{"model": "encoder-decoder audio transcriber", "time_shift_ms": 50, "encoder_depths": [1, 2, 1], "encoder_rnn": "gru", "decoder_layers": 6, "residual_init": "zero_last", "lr": 0.0025, "nesterov": true, "adamw_lr_other_params": 0.0012, "steps": 800, "warmup_steps": 20, "weight_decay": 0.1}
Rows from block 2 of the audio encoder of a small encoder-decoder audio transcriber, named by matrix and row number. Each number is 128 + 24 x the weight over its row's rms, rounded and kept within 0 to 255. All counts start at 0. After the name is the row's rms in percent of the matrix's.
After each channel's rows are labels from the 100 clips, of 14976, where the channel reaches its highest value: "loudest band" is the band of the loudest frequency at the time of the peak. Only what is clearly more common there than usual is listed. The data: short read English sentences (LibriTTS-R).
# conv: width-3 conv (encoder.blocks.2.conv.weight, 288x288x3, each kernel summed), inputs 96-191

conv.24 098 [154 128 177 118 126 139 126  99 125 121 143 128 117 123 137 128  98 132 110 129 140 119 144 209 110 163  91 132 149 111 128  89 168  93 115 141 125 112 128 143 163 133  95 146 133 134  93 182 147 103 137 127 156 175 179 131 201 104 103 128 127 119  99 124 134 174  95 151 155 164 152 154  95 135 153 125 111 111 144 149 144 119 157 148 122 134 146 157 187 135  97 126 153 159 143 156]
loudest band: 4000 to 8000 Hz

conv.180 101 [140 114 146 114 192 167 166 157 135 154 118 152  85 133  66 118 119 162  99 121 113  77 133 100  94 133 116  70 120 134 157 159 117 105 138 137 148 108 126 151 128 134  92 164 161 135 168 141 145 106 163 151 145 125 142 165 133 151 113 154 126 137  96 134 147 151 135  77 135  96 175 147 116 123 139 112 125  96 116 127 103  98 123 137 116 103  95 101 140 129  87 115 135 100 134 100]
loudest band: 250 to 500 Hz

conv.10 107 [122 140 126 170 111 124 145 125 127 155 138 144 111 103 108 107  75 139 138 149 140 154 118 101 137 125  97 151 154 131 158 158 136 141 150 168 136 168 113 134 147 102  78 156  93 147 134 180 117 120 138 153 135  88 146 107 123 100  96 157 107 141 141 167  88 131 124 132 116  94 172 149 120 152 147 158 142  99 102 100 148 109 135 138 127 129  86 163 123 153 129 121 150 131 102 161]
loudest band: 250 to 500 Hz

conv.137 102 [149 117 102  83 166 113 144 150 152 108  95 159 129 156 100 110 111 142 135 108 136 101  99 160 123 141 111 128 143 122 105 151 153 117  99 132 131 138 130 137 151 124 111 149 133 126  76 114 141 108 128 127  86 128 132 127 169 147 115 122 147 127 131 120  86 149 152 154 156 119 114 142 123 111 129 121  79 159 129 142 120 160 162 141 100 151 149 139 176 114 108 100 124  83 135 155]
loudest band: 4000 to 8000 Hz

conv.144 100 [124 123 101 129 117 108 105  86  96 117 143 130 164 136 144 162 104 143 115 155 116 124 142 122 114 118 169 136 120 111 130 132 149  93 128 101 129 106 118 127 145  79 123 157 123  71 138 107 142 103 154 124 160 145  99 129 144 122 149 144 105 167 134  98 114 139 132 105 122 154 109 111 104 143 139 127 114 137 137 101 106 141 106 134 125 121 175 152 162 133 137 127  90  97 139 167]
loudest band: 4000 to 8000 Hz

conv.246 108 [124 157 154 120 126  95 158 116 117 113 162 125 140 100 126 118 133 121 133 111 130 142 103  84 153 112  98 149 121 130  79 141 148 165 132  90 123 114 153 129 125 126 151 118 171 129  92 122  96 112 117 100 115 127 103  94  93 157 152 106 126 143 135 170  97 140 171 170  89 148 184 147  94  81 135 123 120  79 156 132  99  81 155 122 114 144 171 100 132 137 170 127 127 123 160 133]
loudest band: 4000 to 8000 Hz

conv.254 098 [117 108 118  95  95 146 115 120 115  94 128 144 128 124 118 112 123 153  99 124 108 106 121  95  89 145 104  99 115 148 144  87 162 156 111 105 117 113 151 141 150 125 116  97 109 101 165 145 132 139 127  89 137 154  93  94 126 145 139 122 103 156 103 111 116 146 130 116 109 114 116 105 103 116 125 164 103 153 137 139 109 122 129  74 141 149 160 115 135 139 195 115 159  53 150 164]
loudest band: 4000 to 8000 Hz

conv.262 099 [152 168  96 119 136 119 120 166 118 103  82 131 140 139 130 108 133 149 162 155  97 108 130 111 148 103 100 107 138 151 153 124 148 106 121 152 138 145 130 140 100 138 121  82 130 124 131 115 153 116  92 103  84 165 137  77 125 145 109  91 144 102 166 153 124 151 108 104 137 165 136 147 119 129 154 123 171 178 133 151 165 146  93 110 141  98  95 110 135 142 113 149 114 140 139 125]
loudest band: 500 to 1000 Hz; 250 to 500 Hz

conv.187 102 [193 113 104  86 125 125  94 154 126  91 163  98 142 163 162 137 114 174 157 122 105  99 115 117 126 118 121 124 164 150  83 136 151 116 117 133 151 126 154 109 127 130  91 109 145  90 139 132 151 156  93 161 101 104 132 136 136 135 143 124 133 156 164 130 158 123 123 109 156 145 149 125 130 139 145 114 114 196 126 199 132 127 119  76 133 128 109 180 148 111 195 135 144 108 131 105]
loudest band: 4000 to 8000 Hz; 1000 to 2000 Hz

conv.20 099 [160  93 132 150 158  92  88 123 141 109 120 119 137  88  94 132 138 134 112 125 110 135 138 130 104 131 125 120 105  84 117 126 159 163 144 149 164 144 151 128 141 129 127 159 125 142 120  99  69 150 136  93 143 117 119 114  82  95  91 111 115 135 121 134 175 191 146 113 109 133 138 111 136 151 125 108  75 129 144 130 100 151 116 105  95 122 137 114 123 116  94 114  68 144 174 152]
loudest band: 4000 to 8000 Hz

conv.211 105 [145 124 142 142 106  86  95 118  96 167 180 174 165 123 141 112 136 144 129 136 111 110 122 120 152 124 138 139 129 152 118 101 118  90 119 152 140 143 119 118 151  66 153 133 115 144 131 145  89 125 125 115 107 106 157 148  86 143  81  97  95 143 120 134  55 107 138 117 148 173 145 134 148 134 117 139 122 135 131 115 141 119 118 113 163  89 137 119 121 126 154 119 128 127 148 141]
loudest band: 500 to 1000 Hz; 250 to 500 Hz

conv.251 104 [158 118 121 112 127 124 126 114 134 126  89 110 137 120 129 129 125 127 118 163 115 178 163  81 142 113 123 145 106 152 154 122 118 103 104 150 106 124 115 131 162  87 120 134 112 129 148 136 129 143 146 130 158 119 152 134 168 133 125 143 105 144 132 143 120 130 106  69 106 136 102 124 128 119 113 140 117 132  93 130 165 167 130 111 122 110  85 103 145 146 118 121 123 167 117 199]
loudest band: 500 to 1000 Hz; 250 to 500 Hz

conv.224 100 [129 143  99 140  93 147 108 138 109 123 124 145  99  84 114 152 134 114  97 130 104 124 118 159 141 164 106  60  78 132 118  91  82 119 140 113 176 101 129 157 138 137 100 148  99  91  84 121 114 144 149 153 163 152 139 113 102 128 147 160 109 134 107 154 141 127  99 129 109 124 158 122 121 103 120  50 131 144 158 129 125 182 126 135 118 131 148 126 134 152 119 129 105 144  94 106]
loudest band: 500 to 1000 Hz