{"model": "encoder-decoder audio transcriber", "dataset": "short read English sentences (LibriTTS-R)", "train_examples": 26041, "time_shift_ms": 50, "n_mels": 64, "hop_length": 160, "input": "log_mel", "spec_augment": true, "win_length": 400, "tokenizer": "char", "vocab_size": 32, "encoder_arch": "crnn", "encoder_norm": "batchnorm", "encoder_activation": "relu", "encoder_depths": [1, 2, 1], "encoder_kernel_size": 3, "encoder_stem": "single", "encoder_widths": [192, 288, 432], "encoder_rnn_width": 256, "encoder_rnn": "gru", "encoder_bidirectional": false, "encoder_rnn_residual": true, "encoder_rnn_layers": 5, "fusion": "cross_attention", "label_smoothing": 0.05, "decoder_width": 256, "decoder_layers": 6, "decoder_norm": "layernorm", "decoder_norm_position": "pre", "decoder_activation": "gelu", "decoder_mlp_ratio": 4, "decoder_head_dim": 48, "decoder_fused_qkv": false, "decoder_bias": "all", "decoder_qk_norm": false, "decoder_parallel_block": true, "decoder_inner_norm": false, "decoder_positions": "rope", "decoder_cross_attention_every": 1, "decoder_tie_embeddings": false, "residual_init": "zero_last", "optimizer": "normuon", "muon_scale": "match_rms_adamw", "lr": 0.0025, "momentum": 0.95, "nesterov": true, "orthogonalizer": "newton_schulz_5", "adamw_lr_other_params": 0.0012, "steps": 800, "batch_size": 64, "epochs": 2.0, "lr_schedule": "cosine", "final_lr_fraction": 0.01, "warmup_steps": 20, "weight_decay": 0.1, "adamw_weight_decay_other_params": 0}
Rows from block 2 of the audio encoder of a small encoder-decoder audio transcriber, named by matrix and row number. Each number is 128 + 24 x the weight over its row's rms, rounded and kept within 0 to 255. All counts start at 0. Numbers have three digits each.
After each channel's rows are labels from the 100 clips, of 14976, where the channel reaches its highest value: "strongest on" is what is common among them. Only what is clearly more common there than usual is listed. The data: short read English sentences (LibriTTS-R).
# conv: width-3 conv (encoder.blocks.2.conv.weight, 288x288x3, each kernel summed), inputs 192-287

conv.41:108091133103175142153126122148115070122098133120167146131069089132136106110160114143141139108095116133146153138144124118193143172148168124111105092138131120141126118121117155168163116144127126113111151121112129152126091118138124146107199079123179149098096138105123126148149185114111130152
strongest on: voice: female

conv.13:163149099138135106117138093142113097143126166148112113115142136143087113096163160115150160164139114136115124115101103126143129145132184120144141172095152167147108127134095110145145136126122096150146117147138116140133135164112143124106117112120114162135162116096171153133127157130174132130
strongest on: the word "to"

conv.103:146120145159137101157113135150181134138177095121079155109100140132124150135135142163141167140122121133117086110155142134144115111129137119087135144131099109135110079072118163096111116127095146107111103095116068100122101120142100124126167111129112144120116147110109151144133144095183083173
strongest on: the word "to"

conv.175:135108160127162150134130114123098151137092117086135142190187128098133147148095115153134174106131109091096173175125109146172081080124153131187117179123149113184087075125177156127120114130138170134151134124149132119133108129124148121158169127129163136168153112157104128144113135139092082127
strongest on: voice: female

conv.2:109123121108169115112157167093078119178151121088126102077152112158143117143138102095106124142139121115124108122136161151119176102114131163127132134157100150096126119100108122116107111145119094121118154126137099134114098101136117110156138089111148138108113162137139137138102124143152110093
strongest on: the word "to"

conv.242:125133143147187138098121082101114139106155178113070110122114129167106115134137149116144112132157109137115112103135142140145132165089102166098155096119123131123108101113135095115172156106125196159174115127152114120120125135148148097097095124135096127108114096113158145123150194138127151096
strongest on: the word "to"

conv.132:147131104129152122128090124127119103128119125189064180141129150150095127123126140081129127140151171151120108094106117164181108130074124106156118165101121120110129103177115113114122104142141172131135135120140117141158161129115162135136090138120118136115126115127135115150146144103090069132
strongest on: voice: male

conv.277:096151100169113130096084124147171103170130146134123130118126115137097112128113134107100146171168137110122124108123131170105076139093145113162122126138125144123108099110135080123113086123141157112084113108147130131073102111126124103143080090145129156141120091105120112073136062155091138147
strongest on: the word "to"

conv.258:128104150176105116121117113124168154126161168098081154096114127111114107115142118148134123115102132135143132118088129174123130121157168121109114161103141124142158119125140160146111143107109138112148139123104130133093136092139095114128139152195162075172184101130125142157142170111142159126
strongest on: voice: female

conv.128:109148116191092134144071112117148145099101117087104150108111139140103081154146144154135109078096094137145083084134141135130125123146161143139137111138150105138134179135144133139125113131116102127135131122066099112122089130134094104091132085123133089154109112126150067126093170094129130125
strongest on: voice: female; the word "said"