A small encoder-decoder audio transcriber, trained from scratch.
Data: trained on short read English sentences (LibriTTS-R), 2.0 epochs.
Rows from block 2 of the audio encoder of a small encoder-decoder audio transcriber, named by matrix and row number. Each number is 128 + 24 x the weight over its row's rms, rounded and kept within 0 to 255. All counts start at 0. Numbers have three digits each. After the name is the row's rms in percent of the matrix's.
After each channel's rows are labels from the 100 clips, of 14976, where the channel reaches its highest value: "loudest" is the band of the loudest frequency at the time of the peak. Only what is clearly more common there than usual is listed. The data: short read English sentences (LibriTTS-R).
# conv: width-3 conv (encoder.blocks.2.conv.weight, 288x288x3, each kernel summed), inputs 96-191

conv.217 096:093108142153161098071139116099143128073087146110143167107116173158135092141120134126130166124126151101156127096095112148123104133129104126125084105104124163156101104093086120166093120155123192124126161120089112140134090193121129143123163096110148159092129131095132140132126132127137148115
loudest: 250 to 500 Hz

conv.282 101:107135137103113122142131190142114178137132133158148139156083137111125146123151124128146093120143124162168135133115146136110113125158111133140115127135111146126139098122133124126108134103142201098161110123154144112162138130128168106166132106158123122121129087092111154144093141148153109102
loudest: 2000 to 4000 Hz; 4000 to 8000 Hz

conv.232 102:078183102143143103134141102118162100120127129076113119149145125127135140146061134116155101114154073142122168122165092140150104107163080099138091112144131114140144072138100196101119168128100104130143123133122151160131080105135100118114187127116156111153144140133099117120187073117083138138
loudest: 1000 to 2000 Hz

conv.153 086:126110161114130134127143128144144120145165118119173129138146139144169150144126109136120105126091139135133093107088157107122135087171173164142130104112145146109144121129137136109130150137149144160142148132155147138109148116189100127134098101138087149140103121137091140082140157160166102171
loudest: 250 to 500 Hz

conv.82 095:119143152093126179143118156129111146103125097115147086146111136129115177122099104140105096109128115129124113134157128133138130122136158160114072144132140106128131121111115114152139155106152118111116155144093093147117098128161124103110152133082131153140119152122100100134095146129156108110
loudest: 2000 to 4000 Hz

conv.17 105:124153161092128172150149172097118126145178120078104167117176125160127137154146110162137142147117099140102116117171122149134137131105113116163186095124131113120124158142147143184119112113139125150132143114128147144105157126162077165151135114122112140141087082071134161137138136064145100138
loudest: 500 to 1000 Hz

conv.166 095:080099140130147141088156155162134114139135156145171151132128128133150170088119112113121124134187099118150120109156092149140097125101115153123115130132143112140110133155135135135093141113154169183160153118197165129143128110095112120120100167120092149098136160134123170100137150124124129122
loudest: 2000 to 4000 Hz

conv.257 103:072133155119120110107115171121182130111062100102163181128146162156135088095161124196084134111155135181159115111120140131144113128133091122159090108125082170170125128134101123125129125102146129138157148121111147105139138113147122151174129111140110105088113095125110113133133161155132101153
loudest: 2000 to 4000 Hz

conv.78 094:128138099139163122114125158148101130120173106137083112121144110113107137096115138134136132109104140101128119134078131126120184107131116134117161123087122114142118125093125124118116078150156090144127149113141114130122097174097120152178122159164136111129118102121146138134149053107086144150
loudest: 4000 to 8000 Hz

conv.231 097:090120139130090115156104117127129123130115126145063128116120132084127101125126120141104131169109136176122097109116152129136116100093154124110114144129142127137197113138098087129132155162127156161139086125101148160122151096144123107135133132105128141149132142124133153118117106172110136140
loudest: 250 to 500 Hz

conv.37 098:128102187183110090091142142136102121146176097122150138108128125141133127131155142108113100099106136186097125115074139130171125070139150143099144077149123120135124104120131133126133130119137134133154092152150122117100160129112149124150113133088126084077134104118196152116122132141084149103
loudest: 2000 to 4000 Hz

conv.11 094:110112105138166100139187135154121116116119169113148111126120095140139149183141151132102171108111107092110127128109143133114145141154173104110151123117150096121100144153130138111154135125103153095136130105123132093089129101157144145122137107129114135145202152128163131151117154143169179119
loudest: 4000 to 8000 Hz

conv.218 095:155113113079113144124105121145117095136152122129147134143135119108111151088152083101108147109156131088135145129158099125113116113141132128129085102130096127082128121175115161137108172112096146174193137122120097090097128138144115137086162135150174159103123144099125141117141150113127110119
loudest: 1000 to 2000 Hz

conv.259 095:116127135088120164101156115110159112138161102132106090135167145107173124105114102114118122128120114134069140147138136139113151072124102171159117161181107130090118136122193149126124190099126087119119116095143114132125141150106123135109091136149116154139158130128122090164116121110135160110
loudest: 250 to 500 Hz

conv.36 092:137092106130150174128136097126120134161181128110131142124153185067134146122125132112133136144148106151136116115154114160124136128127159139138173127143109124119161147143133155106105123169134089084107088128166121181137118142128129111120179144106126134118079106130136165105129124130101130148
loudest: 4000 to 8000 Hz

conv.286 101:113142051149134087107066140112100147137153129099089127125098071131101069122157103114147109152122150121110148131158094134070126127142118106132121115158082164112107087109123128142091160175134128126113132136091123132117103104104126135150120117111110145130121141129131104137186140110119163159
loudest: 1000 to 2000 Hz

conv.215 103:107082097134173160126108134088135146095143143120110130104156132109185174111132120136136064175123139108151108126133120126133163108156187092099183122091120166137151110163149120133157110080126168161142132086165133118114146156111134121158127104102103151152109123112164126121138149127134138127
loudest: 500 to 1000 Hz

conv.54 111:133142173117075100119124108136144098122114084118141119109146085089115112137140111129143105157108115109096142127135136127109137113165120119138146127099122166120131122080110121138124138135109142106168098154141104115106120095112098140132124154093140102136159126084098108120097140120128146137
loudest: 500 to 1000 Hz

conv.174 092:164101146142162150174105106135099114088133132133114151112122105137129111105156112128133115142126140131113123108136157089167127104136161154162148130098137109133156140118116144095151109133136099097135132098154132166134154104119114079121135142126162157156154160167113137145114102147123133140
loudest: 500 to 1000 Hz; 250 to 500 Hz

conv.206 100:108139153147164102096116162150120136156138104097103120150117132129162210132133101143126124141149136117087121111133126132090087108141108129156121136141130181139139084113110126095156120104191122131136066155162138121140153129132156127145119101114123103136098103110132087116143103151089179143
loudest: 1000 to 2000 Hz

conv.162 102:140124141145150135143118085134134116145147141154139145125142133134130112099191161132151131096082126111173131105073114098124123093139136124100117129123131096121164100095126114140126147160141090117141128130099095128142136177118137102087161114139145078082112084174101123126114130143105165112
loudest: 250 to 500 Hz