Rows from block 3 of the audio encoder of a small encoder-decoder audio transcriber, named by matrix and row number. Each number is 128 + 24 x the weight over its row's rms, rounded and kept within 0 to 255. All counts start at 0. Numbers have three digits each.
After each channel's rows are labels from the 100 clips, of 14976, where the channel reaches its highest value: "top examples" is what is common among them; "loudest band" is the band of the loudest frequency at the time of the peak. Only what is clearly more common there than usual is listed. The data: short read English sentences (LibriTTS-R). In brackets: how many of the 100.
# conv: width-3 conv (encoder.blocks.3.conv.weight, 432x288x3, each kernel summed), inputs 144-215

conv.126:169151116183123142111135126131120101098134144161130124126121132119127134135111168141103086061125111156143145114126148158138130139148146088123124127161149153147167157147140125138158099173158132159152149066144166090143
top examples: the word "i" (72)
loudest band: 500 to 1000 Hz (30)

conv.271:120144139136142131099133152147079156113124181120142153151133113135169129101102097112171156099140148091145134147143181119146120133168088111121140104164134104129086094126102134121174111099140130095122106147133110139154
top examples: the word "i" (44)
loudest band: 500 to 1000 Hz (43)

conv.336:104119140126154118137148096135109126153120130101124112130108135118158161135133125101160134095116103151149119139099105128124159109152120162135102146149187133117117124128125126129131128156100178166152128121146101091122
top examples: the word "was" (53)
loudest band: 250 to 500 Hz (61)

conv.7:091168117171110156117116109145131138113094108120103103114118132109107154120132111127155114122119119120153087093147157156145110162138100157097130129121119102143124124119098130120137168125108149203107101129119161124123
top examples: the word "was" (31); the word "a" (28)
loudest band: 4000 to 8000 Hz (25)

conv.155:133093148131115154116159089111087137130112168099111112129121127121058116121125120132146148140128129141106154100140173169147133118093206091138131134162127179147159136145131118161124120093080162123116118119136118117147
top examples: the word "i" (79)
loudest band: 500 to 1000 Hz (42)

conv.294:159085135136169128080145130069089147112112147132125151130140148112112146083089136110101068177174150133136144149030117126148124150180132122140154117081142091090124119137092101122124134155132154112133120089146124128146
top examples: the word "was" (34)
loudest band: 250 to 500 Hz (67)

conv.58:097108112123094120169147132175121076123108113159127134122175115137141128151110118157175121156143141081126134135130128133135159145141133115152126131187060107164101108110118137117099146142152113150089132127143132114123
top examples: the word "was" (54)
loudest band: 250 to 500 Hz (31)

conv.192:100153117161105126119169122160171112206126121146115162141136117127117160112156160106162137123154083143104133137138149121090150125095151117107114151171126123092117173101137062105148139105143170126144130136137121150129
top examples: the word "to" (34)
loudest band: 2000 to 4000 Hz (36)

conv.109:141201144146146136114138156126098125105168142116123122137117139124164154148137103118109146139164108141093116092176101131102127136173147110128150119102104136111123145104125148105134117157120140148101181132123142127148
top examples: the word "to" (35)
loudest band: 4000 to 8000 Hz (31); 2000 to 4000 Hz (27)

conv.38:098098140123139137110156117144111097100128145180137155102133128146133186106115116114141130128072115139156110120126142116150114122127098143110106135139073165136146155129096136146134157117129160177147117126141116133121
top examples: the word "was" (38)
loudest band: 250 to 500 Hz (37)

conv.175:119092166135128116144127144163142128126140172117098126094106165141117118131105126136126104110111181128118144106092156126114135124116110107095140101165111133165134117127145152109142100109140115150134141137138111149192
top examples: the word "i" (85)
loudest band: 500 to 1000 Hz (45); 1000 to 2000 Hz (26)

conv.82:127167093093110132130137190122141149129136123101055176133098164098160136104140112122133160104145176153128139176136155127106135161143118127138113113129151176107108123136150109106126138118131124136050149104137145122131
top examples: the word "was" (41)
loudest band: 4000 to 8000 Hz (38)

conv.196:149161125120149129161147165107120114126177104152147152102099149103172109148100135160150093150121102133149161147148127124116098134152128136100106102144141151110126134099113149157114123122118125124197138118123162110119
top examples: the word "to" (38)
loudest band: 2000 to 4000 Hz (36)

conv.10:137107130145143107157094133161138124132114129131090130153112129144140136147099151101127138086113159146116147159115116133176102068116133142136126107115108131146176128122145088128106094130115108100123162108120112132131
top examples: the word "i" (65)
loudest band: 500 to 1000 Hz (51)

conv.210:147085119134104167099093110092144129122082181120143136129190122136128134122112105119168144145117124118161136108130116123104104137150118150131114137175105119153141118146114141112124161131104124134110120110153136084126
top examples: the word "i" (46)
loudest band: 500 to 1000 Hz (64)

conv.386:128102124152117167122110124095127079112156135123143123124152114154140133103122110149166156123131134174112138151140138166141092125154109076070141153130125146162100146159075136108119155141145179125127127083126167108146
top examples: the word "to" (35)
loudest band: 2000 to 4000 Hz (27); 4000 to 8000 Hz (26)

conv.0:103138106154125155136134116121119141095144177110121112080096155116121122120124182084118103116149113122126138161120134098126155170098146078125113142121186119157126122136137144135103097118125105116147145120133111119135
top examples: the word "i" (80)
loudest band: 1000 to 2000 Hz (31)

conv.214:150148116122158159141145138130169100120119148120101116135160160149081127124106129145090141117119085129120166160110129141171154110118103157116142124103108094145123118106126150137124138175150075155152110123177136114140
top examples: the word "to" (35)
loudest band: 4000 to 8000 Hz (60)

conv.171:120135170076104165099114150115159152087124121116130135157076171119104132115114161168124080079106093142107170156129121093133126152131127150123134104129127153093128157129109106110098094172155112126135143113128082101135
top examples: the word "i" (52)
loudest band: 500 to 1000 Hz (33)

conv.185:106149128123120169144118100155127117113159137129139147134135089157141153142133106102129112160166182091156113158113139152086138093130144124093119097105118090117163115128128165092117105138153105127160140122082115104142
top examples: voice: male (85)
loudest band: 250 to 500 Hz (36)

conv.178:118135117104160147168120113087121084127147142129150109123112146154118093116135100094127144120131106125136144129105115123064138118134108138115109082141126167126108157131136145133154126137112147116087114145143113125158
top examples: the word "to" (34)
loudest band: 4000 to 8000 Hz (56); 2000 to 4000 Hz (33)

conv.219:144146153171127144124155110136146124093119160127135161094119133156134174166133129123140133124136135123175097132103162130128118128139123151091163136103145131170141096144153114141132168142137108149125121141101134099128
top examples: the word "to" (39)
loudest band: 250 to 500 Hz (35)

conv.316:148149117137145183116156131160150158108114110126122108124119105083126098106158122117125140153125148168090133141122149124112142152127100166113126135131175146087107111121173133082185145155161148141101109101125109146160
top examples: the word "was" (35)
loudest band: 4000 to 8000 Hz (48)

conv.348:152192161121132148139107178135169156122129115156149170126147130117126140119127134152109113073137085155114178154170104123122164145122110146170139132130120139123138151101143105133142147160160103139132132126159129124118
top examples: the word "was" (34)
loudest band: 4000 to 8000 Hz (81)

conv.356:108092089125121116124117135113129108139097197097116117106095121123105126146109143135129155124141122141162101134131134103120124142148150151153109143117163119085130123138137130093108115119129146154127175102160071153085
top examples: the word "was" (27)
loudest band: 250 to 500 Hz (39); 500 to 1000 Hz (30)